Weights of a small class-conditioned image diffusion model.
Model: arch unet, activation elu.
Training: soap at rate 0.0014, 13200 steps, batches of 128.
Data: trained on capsule endoscopy frames (Kvasir-Capsule), 42238 training examples, 40.0 epochs.
Rows from block 3 of a small class-conditioned image diffusion model, named by matrix and row number. Rows with one number belong to one channel. Each number is 128 + 32 x the weight over its row's rms, rounded and kept within 0 to 255. All counts start at 0. Numbers have three digits each. After the name is the row's rms in percent of the matrix's.
After each channel's rows are labels from the 100 images, of 14976 (inputs lightly noised), where the channel reaches its highest value: "peak at" is the part of the image that holds the peak. Only what is clearly more common there than usual is listed. The data: capsule endoscopy frames (Kvasir-Capsule). In brackets: how many of the 100.
# convs0: first 3x3 conv (model.enc.1.0.convs.0.weight, 96x96x3x3, each kernel summed), inputs 0-95
# convs1: second 3x3 conv (model.enc.1.0.convs.1.weight, 96x96x3x3, transposed, each kernel summed), outputs 0-95

convs0.81 097:074125169124106095118068125120138146152107183135170207111082113144101214123125143114136142114142120127155071108113125084157109127113135097123166090122146108108073106102081167042078111171109089139112116136148075111142154121125103097126138122139052127132136040121138124067111107155135073120
convs1.81 082:183145143171119219121134193155109142142144108165121090144182128133153026113114151103094121110063129150088165114089103130114075125166106132153108187095073140110189184166149168107154116155134137139100148122163121121110130183156140157063134109136128163116102128141102145122109095116076161112
peak at: top left (92)

convs0.35 090:136168118140145112114156106136093110109189156089103105132082148132146096083091122131169092145160121175073107138160155155126102120111094142174156066077161125133152163148121169217138088094112120092165194114137088115111144087163120148143101137080186133162132113131099151149153013142136135144
convs1.35 093:103140124060169159069110147122141167147087146151143115087136110135088130128150141138120122160147111095216126095144128098148145184142091122104095141105074157139188168129187067080158141150146088139129096138165145151156103174095115118108142124154101092147124177114137113082142204048098182098
peak at: top right (51); bottom left (32)

convs0.87 087:164075083120166138118079097130088072127111136084123150092122112135097127105143153120118152065178129136129098184179108105146102045102089119134125085139136152148120101126109096100179088115063126115050109110079096108139145101106133080168088165155135061141138129136137132166052138161123109083
convs1.87 081:143163151140106136115174150120121134108177129159123135167131117135134121125083169111139104198110117116164159067109157151141172173193153105153134154146146151093104143129116134113087115168241149130207145153148152162163135173127116113080138111144146189135132065135152129099148181092090182188
peak at: top right (38)

convs0.42 089:126125096144150149107136096196121106141071112135163165095200136160157145159129110126088150112091103141118209186076136145080111080105096143085148100135091124096063145158075188112071122086156116107127127139190125152163146138144126078125116135115137075098115123091157085144099084118169121074
convs1.42 093:153090122100143124129142150145167106142133183075057111115137149081093197111135120125102165162145145093138165103156131139158125114125144108160116128120169016145158071121161077100165129116131180135079135077037124089106104135086100141118111135166147202148114137166116120112106121170106150151
peak at: centre (71)

convs0.67 100:174203113098119142175150145105117145145087098128127132148147117185057079123096099102140103107078130156139111151130142097192194146137158111142161076131145127143170034130122126148164173130110170129156174068096138117187109104156179116094115157143106098076103153110075138124132120103170153097
convs1.67 088:121084081175189109102127147149108206118179147143123105095139164130154183118140150143121179169118094151104175107161162137082096097117111178109148139091096128113081168110081152108137063143140142180125112135118111148153137160099136127190135060134089095200123116190168103112170176119157123139
peak at: top left (58); top right (30)

convs0.62 106:108118140087132118153122114144115133105134111104146110143130143139136171100172140102181098116144091122114092099158132058120158058134122144162117151162127070101125139158055063164159145142113097077135119114133126165148121118122117161134133166110108184122160255110123110159191110147128142103
convs1.62 130:122088144105134114113148154138154119135106123206132142132120082110140058109075138101109136129098121148124150129094097171141074084149127121078127145130184083107115095129158237093151161140166161189118159165149100108130097120129084150162112182129108125112097073131138064143066063097151094127
peak at: top left (27)

convs0.45 125:086156065130130124125096167141144102101054064090149095089147125125109145137099187123148085120096112077147098109155094135119105087133116096116178118109083087114160166118134141141102112097089091093119133177143155140142115106163119163125136134131093166096157092153071196157159086049123085053
convs1.45 117:179129140115153125106198077147181166128170154171124104150116155128120104117132094139134103128120123163127152139165144193152132163136122118134091169121145155108151111060090134136109109070127097135160109038122097134154176192096114131023138128053158100131132146130158144096132179171158138161
peak at: top left (43)

convs0.9 106:162115157094182161085124101174114140166059150124124072122135104115097101129126104137150075094119103165169157107084057111135116120119099105128097132136188175055181093131137120139100153143135102167121135074097040120148104083140107115107148101176190141116124142158127152074126137099075090102
convs1.9 087:100100107077099092162089147142136107137169116145162167166162171140168158107131178135183211181149132130106111069131145168100139138065087172100164146210125101166171136158160131117181088100161103147089074124194112137102116107125120150145121146141131188111134107092141107120114141147095166099
peak at: bottom left (40)

convs0.64 094:120160098172144169147155141197103153144104124105120119128138078167078109147165102128152101148161111095102089109096113080103158191127072074117125153068139114109150119095111129140096098110148112073095143146101116096116118095122108168155155134081124088093162024148064141125109127131151061065
convs1.64 081:153080107136142156104111096116191092112163134135143122181122112127210205114126113161150133113087100175103116129117131173107054087154125139153097109184104145154124165113099134142148146117132207211168100161115167126116105149117157118072106102119146171165133156144120114133157054177104124165
peak at: top right (80)

convs0.90 091:103121133143124163086153132109089082185145162101136170143204155135139072144101192130113082153080063152085156110135093081120143129095138156139064111150142145138105197077071152140152143123139121122139143050100094143132092065137136122055134089146138136137107105143113137148138095085155153082
convs1.90 073:085136079085106122150112101153131168123165112140084117138158129138116153082123155125150183150156154117067112103085177122082128079095117113038156086209159102105159051131121119135093177134196166125131125126165116114113133107168147090184087116169116068133136137148082116110123101174116118126
peak at: top left (60)

convs0.82 098:122165120133117114184132107140131144077101116179083141083107228083108130128138100048113151113121153147126144129093146079153148159172106042107164122136139174154099143182118174151199117178055088093110158139085121126090107131132121125164100135166104144109158094135105157111124146158163100128
convs1.82 087:131158119170156127137113086135173147150141138042132118152145059139142157153129183185183086147141106088141099111166137161038150131100149140136088115111096124155125091125133111128062140061202127148117119158137107153119128132110150099121163185134130096175085160097139112044142096098094132115
peak at: bottom left (88)

convs0.75 098:145093170114128118124152072139158118156148193186139163089118108115124209135102141092191152129105114171100110113111150148144166188095095099096155029133078070143097110105074179082100140145106121134146137127150056117118135137113125154156149148160125154111114087147071134156111171110083120112
convs1.75 095:134129181098139119132163175149181126174179152178118116149169121144157063120170132155129097146152092109107068123121110107078119109099130129165133184184153138130120160127240068159120131149166133110096160087144167139139118132113133155114135107129166139103143174041149136106079097155085115089
peak at: top right (99)

convs0.21 110:089144111085130127200100067095143145115157056069142142150124154096197163125130021188098110149142167122090138141148145179153141142167101070129127124131115131166175097111135127095132131135105177129082130159162183161126120136149158147125176181125179130137128174135133118182143146126088113129
convs1.21 098:138147129151137105094183152090097150133096123134141095138104103143126041170092099123120150131065141078139121142139151157116104139128130175121124118057105076114099151144092033128116151169186075144158138131138113129101111125102065155093139129137080120164123142158082088126120090067191199116
peak at: top right (35)

convs0.43 080:155155140142116096143151119186135119152149144140154071129087132115147084100133049108130065098105083156093075119143085095140129088185103104135110139072143127104103127075142130202188108111096100122124114130088124098086168204186104130073163181142134087156096107138104158095093115123128083129
convs1.43 079:089117135146153163087133103081193121108134123179066151082189171067127109154135156120163140144169144100129104135167101140089074090141124136105106168159111136184174100142149106141057095104111157106188177117148157126169131107110091117170130081163120157115161106059169149098100144123130186141
peak at: bottom left (48)

convs0.63 100:129129143102148109123108170149130096091150126115152176135150084137046116147068157126154095136067106120126123134117111078131131167134133098114142113159115130161174127014141154118074139198135117137103149049138094126134105154115114145151156164129208107124129140150106031115076104103108135107
convs1.63 074:157152180122105129126142153117102078168176118163072101117135194109182160135130166079099134135132121166087074136140097148082070088110112112084151157186153093111109090191087072110141147143139170069106174160170140094133105132109157142123104164121118116135069129104095171126099130195130126081
peak at: top left (99)

convs0.89 098:127172099144081107144198085168092077110118127146138145101083112126129173142118065119127138138131102133128091120138113066147072116125060129162161145153141131113086114107166112112083167135104121142100130135099066114107146079106160029168122181091135171098168130122176174074182101121127122159
convs1.89 078:150120106125129099119059054101124145162138175126112107091152183135128062127106093180082090149116142149153077142133122128110178133090112128108123098057097167152156175125077163123123181107169173151152132115122160088184120187107064152134128100164147141154149134138101149157145173104110130050
peak at: top left (56)

convs0.88 125:116113022075125113165129077117162166108132125170148158126147143136075121118075142113121117132141115163129141124114169143153108119232145146118150136103156139118215154154134134188170112090128070120135163161141103132056184147170140166075104126094139130153093179092120139161139123130119145157
convs1.88 131:069122104144206093063147148115117125140161121102164089141124029176074133122137119153164114074092136169055159123137158105122099114101158128068149092166129131160046159138123180120071116149168130171154142083143120153167147112129095173137135155111140111101105102159116129138135091109130156100
peak at: bottom left (43)

convs0.19 108:161127088111080128155113153090161126070098129163126127102071131131172141119126177009111128118089080094192143136078099142114113126147047196098115144148099116130088130139114132109073148161074156144155148211141134121138154171119114168142117097142124100146093100155153108095136131099113109148
convs1.19 100:126094153137097134101122184151127088204153106068141103107145073136110134149166142194051116118115153121106098163182124096190141116127149099091147176103129122134115098133095140118222095125136082090135106111102142132082114083174144085108114188141127174172164091140116078103123110134096162146
peak at: bottom right (92)

convs0.28 094:137104133102072125084116135133197155100146103129071086127095133108053167090188131120080082153180145119129129122098197142110148093082129153097120099110107116123072143106065113104112109152130092094111148169180140161127157140168075109146174095166137134163107098176148051098111130136151156098
convs1.28 093:183134134169122101129144134150105056130101179147133150130145080129190104146155163111143127079122116077161112152178117104160138153147156117156115097119140128166122121169135133175095102123105178120147168159060176110139082092089176180084050151172137152109092113092096135131082107141188154189
peak at: bottom right (72)

convs0.38 086:140105142103141173173136081101123061122131122131119141191142186122115089162221137139120107084143117160096120167152139088172152069120136132110183129108117087160097104139111154150114128069110105122086108116095111152115136114150120142092111132101134083182151088148233077101158113098196128123
convs1.38 085:116149167184104076125157111128151128158092151092082156090092120117110121074100117139133109145142123089144147127151138177153112106175112135163101098083097169148159120130139118027159086142083153103138138152143075114058132104153093110096161126144174139039151137180071135113109100134203115127
peak at: bottom left (95)

convs0.17 090:121084191061114101134117123105180075163113144170058080146118115150136141145073089132143121122104099148148129138189116197130140089103124111143122115129129140133130107126093110161166166139123163087046095141144169145095151087146073124147076145142088157080139071198176109130138095167126167120
convs1.17 083:177126144149107124085092127175070080131085157074160163156128097135079119100191177122121100084134137065128098117132115119132115103134138077110097117171128148110123164112097131121094090204140159101189120161111095132157101129116144141114168104120223120122127112088148116140093129050188162092
peak at: bottom left (55)

convs0.71 095:135212154083089140136106143167132111118116146131133169097122118131060169203105050124139155112108095102081090106157087140103158142163155123178163094145071167129162124115121155132142112190120109095162160102136113136118174140075141121155108157132152133087076183157122181062139165150166149141
convs1.71 070:182143067206143116120159082112134171111150120101130127145170130143171078115137138142154114104109129191164140117117167105147126182201136136096144092069163115174115109112102168132195097087160154166135118098158116161142138129128118192107114144092154144184163170091119078106127124039147131121
peak at: bottom right (89)

convs0.47 106:141112100121128104131101096045079101150026157120135113155138131176183147110158106158121177168087087103176102193145113150158083143159092155157130185144111147105143104099106131115131128093169086142151125105134089175152104167131110121124071109073113149144139144149152154071129087117110070176
convs1.47 088:132139121087113129103125144163146115073221088104119098103121117098107165090073132110120095090135216114117141076142122137119140188114159087101128099062149104124123178121061169114131145116061163088143171108142130092091132096094145101126168117152135182100141126125076088124157152136145144059
peak at: bottom right (99)

convs0.12 096:148186207132133102093099132071133085180142118156113155079139102148089161162148093079143141166068141110189157142118138145153153112110145133166155124169141116098073142104220148142110125115141112138138155133122044067046105115134125091104129119104128086096184116146124120142147130158136142173
convs1.12 073:139085107132126137167153111123141150110144181124107118161160114158139083074091099153102134120161138157070133111135120102130103071134078116093101051149157100144141113154073093073157141116143136137108126123125130125198137120153114160226132168151111202104109110095150153069050196118160116134
peak at: top left (50); bottom right (38)

convs0.46 079:121127101142118107120101137111138135084145043083122158094118109141113152117090068047136145097076162091162110116087120127159116107155140132139153068112108150124113121132100079163175159121108081155069137146121142117145167148097159121182161143127152138073147109145245173131125107129053140105
convs1.46 089:180139129124118078076131096192129143108149165127126014129115084122187060125101119156177151105114114143162151163115098118158057135129153163080181139115157144140142105096098133117107116090123107168168114147098102072204149117150120092111132102079096109146154077123164142094110164150140132137
peak at: top left (31)

convs0.95 103:103086090121113156154143135152173122218114113138155082124167122104127118089111141106110112151119066111143095070111098157068150125054116076228093053134149125150113148124134138166153159188112149167165153048125150120121145099123117112128110170172127145092106108126108123077142160136117146131
convs1.95 084:105202144191094085080097152116140140123159098153119125169149165109123078127114115193142163083126123207073130132160120079197150163124074126101174063092149141069162168130157083140112141089158120143074131179150093152126141159131128124126159082126083093179139119121124129114127093118138112145
peak at: top left (63)

convs0.0 108:129173127087138122115117187126211084160145181175120173121098198144145150061119124130146108120136106100127060111131122084191116149143117099108093108126107143109153116177073097110112072129121110112018123107103193125156119095130117127170188157139085145124140114155140099138094132122161127128
convs1.0 108:145108081168149156129094129127067172155063128019139081135138120147176120179193141115117135143130162089134146134117100147107131125143135115184080146071115155109123153129075164146104139186127108175153111137158130124107165137118094125095156085133111143167147116119178045134165104077113110181
peak at: top left (29)

convs0.44 108:106141081131168174140086152158112123139073090101095103101121141139148140137114146130090090116163143106104134106132144123126076140174074154152118087118157125074174141170110107116163133077141102177083112147133133151154063137123168113157120165075116214143154161184118123169094177136022097127
convs1.44 104:195134070114128131085159135128110133110127147151159090147157116121117149105099131093109184112130115151127116147105112150139101097099149174076159188151138133141088170080147135112145144148104106083187114128123106076092114088132098150094152095134122096155091149083084087118150059107242200088
peak at: top right (77)

convs0.59 109:058112114129157107078138193127083149093071127109101137145112096141161096067120114181153111156121111152193099152125185181118150071129147166146139104136131145095174066156101101116191118095067125116152097078116151199137186154133166158138118136088159158132125131150153105118110108125094127076
convs1.59 116:148136139125083161176078139113121105150162087100104121148132111125107087157197127116124124174106167162156172123172105084229108215149173059102146043092098149154130142078132125122149146092156112137136145142135096171105136148127132118129136165119118103144130116133092062128133147136148204153
peak at: middle left (30)

convs0.29 124:159126128148154107116126113139071152126115101069115068121124192091111161130126062124136102122125076069114085153140178095110119169163055105123091136100132164091089156134108167156120111078091088119071135154123118117071088086105102083196139120153132117119080114157128121029115122133140147126
convs1.29 113:121147158120136145132131111159207098084089125092058125078133057097146145166124154182151157120134191161160075058096138099115141142089126149146171143127114139210151156144141156119099088100141122136119083107133101142161114136098165154087078091126136143130140150074122083151147150095180195117
peak at: bottom left (35)

convs0.25 110:183084079097103141106130160075146156205149143123108111087128107169183147131080089135102133096121130116113148090116113150090181120126129123130040184076077144146122146132164087129113091089160141124118117107079141219184104115143124137086139124092060136141107150103167118143157092090135098136
convs1.25 122:111161175154164155182145135135115164117129137148186180127169145164082102111138004135104087075118120122077115128143148182119166128161159134169166102152123112161094154085144112141161138134113139151122128177176118075126124127137103155108114214156144138137179107145053136122122122169157099151
peak at: bottom left (46)

convs0.76 090:104130126078200072149071117133117132095107124107135107127152095143107218197166098076128141123181095194067171166108101119068169148112107170106069079143110131101154133147113105124124138182120141086066123166110141182142125096134103108148135118127168165151125116133140082128128097171145112132
convs1.76 093:165114094182077123145106092133151104157103134123122130090146116116131000159088111158117105137079177142183125114135123116153093102095134141156168121111089111164107104150142132120145066148122148200181111115142093048123127120101143159127144154101102129153157143119053128137118135109073136075
peak at: top right (100)

convs0.36 102:143114112117135144122156170094170114121070123191097144143111121132120126141131226148088129080126126119137124109151123113150152192106129129094136193139116148147152124126164159097111119079130079132105142119104134095136158091137106146164137153134091109134123000187201184087156144126147176154
convs1.36 104:163114137136130099127144109138173112128160159064169109136101126138130087109157128088181126133123084197106102178176112192132143122153134160141118089084110102082084202144131155170155112121062149102141133099116136135149097164131158105116130110127170202097104150060070115210148140125163123171
peak at: centre (32)

convs0.41 094:085090112150097129091092159153120182124139121098128128139090161084100132124153066165162084145130074122120159125146127123124177087125230125071142152114145174154140148095106121069144092092050130129137139176071146117125080130135165140092159098189147091089186087130121159142118117173158113138
convs1.41 079:127107147103129173175153152107205048147104126092097105126145108139136118130146179152145162100113142172115138154121104129174082079173104132220124121134130116102144079164161087171129092108216101125154110163114097127089141137111166142201127159084113151139089132128137095080134137108163122064
peak at: centre (44)

convs0.68 105:146093112105086068130143141149128077170091159096169137136160051132080079129187132135157129097158155118131117085181181084140121115129192147219078105103128157164089101164063102127120120114114139150106108148145126117070093111113095110112067084150156147124130140115124181171124128132102166124
convs1.68 102:138121150156139132143096087125156120108171111129039150154087171128174199156079174092180118144160056169163156168116152167180162187129107131114165156116132106142166113107153139133126130113080104099120118050148110178140137155100135144176157158147126109118169128126212104120115170143110103145
peak at: top left (90)

convs0.58 095:105138128142074157170132078072105133087156106129138178098126133048110131155103125188099109171109104150166090141132109133181157155118158132098125075119157168125141115071138115141115134125112113189131069109120115148094144156119117185114134179143149093101122126123133133251180139108152074088
convs1.58 092:148111130110169127125155142143105133177142190138119121128129137174102099097153144075125107138156067122092196146090156120172071145130100121124198150081073096116099123130156073072109162118114138077096211116110150124179099074169091174100113106112139135145131159121178138075083108121113076132
peak at: bottom right (98)