A small class-conditioned image diffusion model, trained from scratch: 64-pixel images.
Rows from block 7 of a small class-conditioned image diffusion model, named by matrix and row number. Rows with one number belong to one channel. Each number is 50 + 10 x the weight over its row's rms, rounded and kept within 0 to 99. All counts start at 0.
After each channel's rows are labels from the 100 images, of 14976 (inputs lightly noised), where the channel reaches its highest value: "patch colour" is the nearest of a few named colours to the mean colour under the peak. Only what is clearly more common there than usual is listed. The data: capsule endoscopy frames (Kvasir-Capsule). In brackets: how many of the 100.
# convs0: first 3x3 conv (model.mid.0.convs.0.weight, 192x192x3x3, each kernel summed), inputs 0-191
# convs1: second 3x3 conv (model.mid.0.convs.1.weight, 192x192x3x3, transposed, each kernel summed), outputs 0-191

convs0.189:44 48 48 61 41 48 70 42 60 61 42 48 48 60 47 49 47 45 54 42 34 50 40 57 37 53 45 45 52 53 52 76 52 60 62 44 54 53 56 54 58 40 60 53 39 24 36 30 51 56 48 64 40 66 41 39 60 35 35 76 47 52 45 54 32 64 53 44 50 60 47 44 37 51 50 63 44 57 47 28 50 58 48 32 53 44 40 44 43 46 50 41 53 59 54 51 45 61 33 50 58 47 34 51 65 58 53 57 51 47 42 79 58 61 53 61 57 57 44 45 49 48 40 50 36 49 26 55 35 77 51 54 36 38 60 51 56 48 44 53 33 58 50 33 58 55 56 55 35 51 63 44 55 59 48 44 43 49 56 63 39 61 55 43 45 58 71 48 52 61 57 46 51 32 49 52 31 47 56 62 45 56 64 49 59 22 47 71 53 40 43 45
convs1.189:65 65 50 34 42 47 35 37 57 75 43 53 39 53 57 54 50 56 50 51 49 42 44 70 44 57 55 57 47 60 62 62 41 43 54 54 60 35 52 26 61 58 44 45 46 47 44 52 59 44 48 52 64 31 40 48 56 47 43 38 57 63 50 55 65 53 46 35 59 27 40 45 56 52 57 60 54 52 70 61 37 54 40 63 56 48 35 59 45 57 40 55 56 68 52 33 47 50 52 48 53 48 50 45 57 54 44 58 43 56 64 55 50 56 58 48 60 60 51 53 30 62 59 50 55 41 45 38 63 61 43 49 39 32 30 50 47 56 24 60 53 33 49 45 54 48 47 61 53 46 49 44 44 53 62 38 48 45 33 04 44 30 52 45 52 39 45 45 56 43 49 43 32 63 44 39 44 58 44 60 44 65 62 46 43 37 58 57 56 66 48 50
patch colour: black (87)

convs0.85:56 53 48 55 45 54 39 51 60 54 52 54 43 19 52 51 57 63 42 46 53 50 55 64 44 44 50 54 47 53 51 59 67 53 68 37 60 56 63 40 24 47 50 47 53 51 46 40 50 52 43 59 62 46 58 54 55 51 45 56 50 41 57 34 44 64 58 77 64 71 58 57 57 47 52 44 32 64 47 60 53 47 53 48 35 54 68 53 29 53 49 50 59 33 44 33 41 38 53 68 67 45 43 37 61 62 43 43 43 32 53 53 53 58 41 36 62 58 39 45 48 43 35 53 55 43 43 43 62 47 42 58 47 56 48 43 41 53 17 36 56 49 38 42 47 54 46 50 32 50 42 56 49 61 45 53 55 42 29 49 47 52 49 26 51 63 57 49 57 56 58 51 51 75 41 50 49 47 68 55 48 45 56 43 45 76 69 55 51 62 42 30
convs1.85:60 56 39 53 53 63 78 43 56 43 36 56 34 49 45 56 54 47 59 64 39 65 45 46 53 55 45 46 52 33 46 49 50 44 43 25 25 45 20 70 52 59 45 44 45 58 56 57 51 56 49 45 64 57 44 51 45 49 57 66 42 44 38 51 50 49 61 55 62 48 50 53 63 56 55 46 72 51 35 43 49 42 60 38 58 57 47 47 50 55 55 46 55 43 47 62 48 57 53 38 34 43 46 52 47 54 56 57 50 67 49 57 63 43 53 51 44 51 43 66 49 49 59 44 52 44 47 37 44 37 50 32 57 39 55 45 32 31 33 51 27 56 57 52 32 51 31 65 47 50 55 50 49 54 36 62 41 58 55 56 39 51 41 41 58 47 73 59 41 50 51 48 42 52 26 71 51 62 58 61 53 38 47 54 37 22 43 47 46 29 35 63
patch colour: grey (42)

convs0.28:61 46 40 67 52 36 55 37 54 46 49 58 55 31 49 49 46 52 49 46 58 54 58 38 55 41 49 55 51 53 44 47 45 49 59 35 69 48 53 73 53 49 65 44 51 50 55 52 52 55 63 39 51 55 38 53 58 38 64 38 43 66 35 63 47 48 56 57 32 42 35 61 45 57 35 47 54 49 42 57 46 42 40 56 49 48 61 46 53 24 45 50 48 43 70 38 63 46 41 58 62 43 23 67 56 66 55 43 57 56 42 19 39 55 35 61 74 38 54 59 43 44 46 44 54 44 53 45 43 69 52 38 69 47 49 56 56 39 41 33 51 49 69 60 42 38 50 53 61 47 57 40 50 46 49 45 62 66 49 32 55 59 55 39 39 45 40 52 60 45 39 62 38 48 50 43 52 55 39 57 48 52 24 69 64 40 52 73 50 58 52 55
convs1.28:60 49 46 23 40 51 53 41 52 70 46 49 44 52 51 62 60 46 42 31 48 32 52 65 40 64 57 48 37 46 56 58 55 41 63 70 52 49 56 41 52 43 47 54 48 41 46 53 47 45 41 70 44 48 59 74 53 40 48 42 51 58 51 57 37 54 59 41 41 47 67 49 58 48 59 52 50 41 32 47 49 38 50 36 54 38 60 46 54 50 49 40 43 38 36 55 54 47 51 52 12 58 59 53 70 36 49 70 50 46 42 48 39 50 49 42 36 59 43 49 62 45 45 28 50 77 58 65 58 40 46 55 39 65 53 58 42 36 64 66 61 50 49 37 52 58 72 51 36 38 55 51 48 46 38 51 59 38 52 68 45 49 46 49 51 60 49 63 55 59 56 45 51 43 47 49 54 46 33 63 50 46 73 50 41 48 58 77 54 34 42 52
patch colour: black (52)

convs0.70:47 36 40 37 48 50 48 53 36 57 61 60 56 44 63 46 46 55 58 40 48 42 44 51 46 61 52 55 39 47 41 43 54 63 46 46 55 59 42 34 67 49 50 49 51 47 60 37 63 66 69 57 66 43 68 47 73 77 63 77 44 53 41 33 34 56 41 68 54 63 51 49 42 60 49 45 51 64 59 44 51 49 47 38 48 39 32 67 34 47 47 50 52 54 48 41 45 74 43 48 40 71 59 39 65 55 41 48 51 56 36 56 45 38 33 63 61 47 54 66 39 67 40 47 66 63 50 57 54 69 56 47 52 30 44 58 45 54 45 42 49 35 45 55 60 49 51 43 49 53 62 53 54 55 64 52 53 51 38 73 41 32 67 58 47 42 46 71 56 44 40 45 40 52 52 76 59 47 55 42 47 39 43 54 49 38 54 43 54 55 45 48
convs1.70:41 50 52 63 45 59 51 52 51 36 40 57 43 50 45 52 56 62 58 43 52 52 56 56 37 48 56 43 43 45 44 55 41 49 53 61 49 56 67 55 49 51 54 50 53 52 71 56 52 60 50 37 49 58 68 67 51 63 58 48 42 59 56 32 49 48 54 19 33 35 42 52 47 46 48 60 39 57 58 53 58 34 54 47 43 64 50 59 47 57 29 42 52 56 57 39 49 50 39 53 58 65 38 76 51 36 41 34 47 42 66 38 61 37 56 52 42 39 43 54 62 35 54 49 35 58 54 70 47 70 51 45 40 40 48 54 47 52 36 44 35 50 32 34 57 52 62 53 49 49 41 66 55 42 45 66 46 48 81 51 40 55 35 28 64 53 24 37 60 55 58 45 48 34 50 53 57 54 44 38 40 45 39 55 65 68 34 56 43 33 51 49
patch colour: grey (38)

convs0.84:52 60 58 56 44 44 39 55 44 59 40 40 50 35 43 39 67 39 42 74 43 27 49 52 58 78 41 47 55 43 51 52 45 46 46 61 50 53 42 59 52 59 46 43 46 58 38 61 49 39 49 42 44 82 46 30 46 59 54 59 49 30 67 35 75 36 64 58 63 40 55 42 49 53 38 43 25 63 45 58 52 47 48 41 46 49 44 39 54 53 47 60 50 49 50 39 44 48 42 52 56 51 26 64 27 50 49 30 64 34 37 62 51 55 47 58 42 49 42 43 19 56 43 54 53 41 53 52 50 59 59 62 56 46 65 61 57 38 52 57 39 47 54 48 41 53 56 47 42 42 44 49 52 52 54 62 49 58 60 55 50 45 58 53 60 55 62 43 46 56 48 42 50 51 39 54 38 40 61 55 56 62 65 52 46 57 57 62 40 80 51 67
convs1.84:50 62 42 65 51 50 51 58 64 50 57 44 44 50 50 50 48 36 54 50 34 58 68 19 45 41 52 57 46 55 40 48 43 45 47 62 42 61 57 64 50 56 50 48 46 71 49 51 47 35 46 39 48 57 37 43 56 31 42 43 56 48 44 55 49 37 51 49 40 30 48 81 48 47 59 56 66 48 50 48 51 49 63 56 55 47 48 48 61 37 30 61 50 43 53 42 56 66 38 44 66 57 44 30 44 53 19 50 38 55 43 53 46 48 53 33 72 45 53 43 23 64 40 51 35 41 53 54 40 51 58 44 40 39 40 58 49 39 51 51 59 55 48 41 44 62 55 62 40 36 59 61 32 63 54 43 48 38 44 48 40 35 51 42 58 36 64 46 56 42 45 53 40 63 32 36 48 51 34 33 51 60 44 58 50 61 64 72 57 41 54 38
patch colour: grey (29)

convs0.27:46 34 49 60 21 64 59 53 51 61 38 56 50 41 32 60 60 48 78 54 62 31 54 58 48 46 46 69 70 75 57 36 40 43 49 29 32 56 51 54 43 42 37 52 47 58 62 56 47 42 55 40 19 48 55 29 56 48 54 47 58 43 35 51 64 58 60 62 53 66 55 47 44 59 55 49 52 39 53 62 39 55 56 60 53 45 37 48 44 51 53 52 48 35 38 46 42 42 51 48 41 43 47 35 41 54 30 44 44 51 46 53 58 56 56 56 45 42 50 52 45 48 45 43 42 36 52 49 51 40 40 53 47 56 47 41 43 55 68 25 52 44 56 56 48 49 48 55 53 33 60 43 44 58 50 30 53 53 55 34 39 47 49 52 50 39 50 45 49 56 49 55 51 32 49 46 41 67 48 42 57 57 51 51 83 53 65 61 58 67 31 38
convs1.27:52 59 39 45 44 60 31 60 52 44 55 66 46 45 41 43 39 39 58 42 43 44 49 34 46 51 53 32 50 36 39 49 43 49 57 36 46 59 37 50 59 48 67 50 53 45 43 72 51 63 53 50 46 56 55 28 38 45 47 55 55 42 60 64 44 60 38 49 46 65 60 56 54 51 47 47 57 60 56 41 48 32 42 39 55 47 49 40 26 31 51 66 51 47 51 43 46 51 50 38 17 52 36 43 62 55 47 51 50 54 60 48 52 38 44 47 46 47 39 52 62 41 44 58 67 59 49 51 50 78 56 59 71 66 58 56 59 48 44 57 40 59 51 54 50 45 44 28 52 43 62 44 59 51 47 74 55 64 74 35 28 49 49 43 49 43 56 33 57 59 60 54 46 39 47 72 55 50 59 36 60 44 42 34 49 51 33 49 57 38 44 31
patch colour: black (84)

convs0.31:55 43 33 70 30 54 43 50 43 53 50 37 43 27 51 50 46 36 54 48 48 50 51 62 52 35 46 62 13 50 50 53 60 61 52 58 58 53 48 64 40 41 49 53 60 64 38 46 54 63 47 45 46 25 31 54 55 52 58 52 45 55 49 61 46 26 39 49 45 54 61 47 37 44 43 54 49 49 46 72 46 53 43 56 41 46 36 61 41 49 49 54 59 42 56 58 40 54 54 43 62 55 54 40 54 54 68 62 65 62 51 58 47 64 39 44 71 60 57 42 33 41 43 70 51 53 50 45 47 64 52 58 47 63 41 41 65 56 60 64 48 44 43 58 53 38 68 50 60 35 57 55 45 48 52 49 50 62 54 52 45 39 69 38 58 53 56 61 55 53 60 36 54 47 48 81 36 40 61 43 65 32 54 56 68 48 47 60 35 67 43 49
convs1.31:27 39 59 44 54 51 69 49 64 59 46 80 64 50 39 55 39 47 41 43 54 46 47 48 50 56 42 53 50 62 60 42 37 42 61 49 51 40 38 45 54 48 42 48 52 46 59 48 62 57 61 49 72 61 74 76 57 70 39 45 62 42 68 67 50 59 57 47 44 55 50 33 46 44 62 55 41 35 38 45 49 46 32 38 62 56 60 46 36 47 45 30 52 43 37 51 57 45 52 52 71 51 49 54 31 40 44 58 47 55 60 56 52 51 66 46 70 53 43 48 50 55 56 39 44 55 56 49 52 52 40 52 60 42 47 46 50 48 37 48 63 62 52 52 51 64 26 37 43 49 71 73 56 37 54 55 41 48 48 39 54 56 42 49 63 53 52 54 50 43 73 41 50 48 41 54 34 70 56 63 54 54 56 49 60 29 42 57 57 37 49 64
patch colour: black (41)

convs0.137:52 76 40 59 46 59 28 47 56 47 73 57 48 52 48 35 56 63 17 48 35 54 41 47 52 66 50 54 50 66 58 57 45 45 45 63 43 49 48 42 43 54 43 55 53 30 57 48 35 56 60 60 37 65 41 34 57 56 61 32 53 41 50 55 47 55 41 48 64 64 46 59 40 59 54 33 60 37 65 33 67 48 51 66 44 52 49 57 40 46 46 36 48 35 39 34 58 61 35 58 55 41 52 41 58 45 41 44 59 63 48 40 43 59 45 64 43 70 52 63 65 45 40 50 50 42 58 41 52 52 51 58 43 59 46 73 51 53 41 59 36 34 39 43 41 40 40 49 47 41 61 71 43 46 48 56 52 62 43 28 56 50 45 32 53 56 68 63 59 52 43 48 36 43 44 40 52 43 55 59 50 56 37 56 56 43 49 47 43 31 46 47
convs1.137:50 48 53 55 45 42 60 48 45 53 58 60 46 28 42 59 82 29 49 66 59 42 36 30 40 49 51 46 69 64 51 36 42 54 58 38 57 41 68 56 70 43 53 37 49 60 53 38 69 48 48 52 47 50 46 47 52 50 37 72 42 48 56 40 37 39 42 41 48 35 55 53 56 49 62 57 43 53 53 67 40 57 42 33 52 37 49 65 71 62 52 33 34 61 39 49 57 34 53 36 43 51 48 60 55 56 56 52 37 43 62 40 53 51 51 47 50 46 57 47 29 62 66 39 37 43 47 44 57 61 62 58 49 26 42 56 43 56 40 37 53 53 60 42 59 49 48 45 49 46 37 40 46 52 41 46 37 46 45 60 65 52 52 60 37 43 46 34 47 63 46 37 56 31 70 49 60 49 61 45 48 45 51 51 22 45 54 51 42 61 50 62
patch colour: black (35)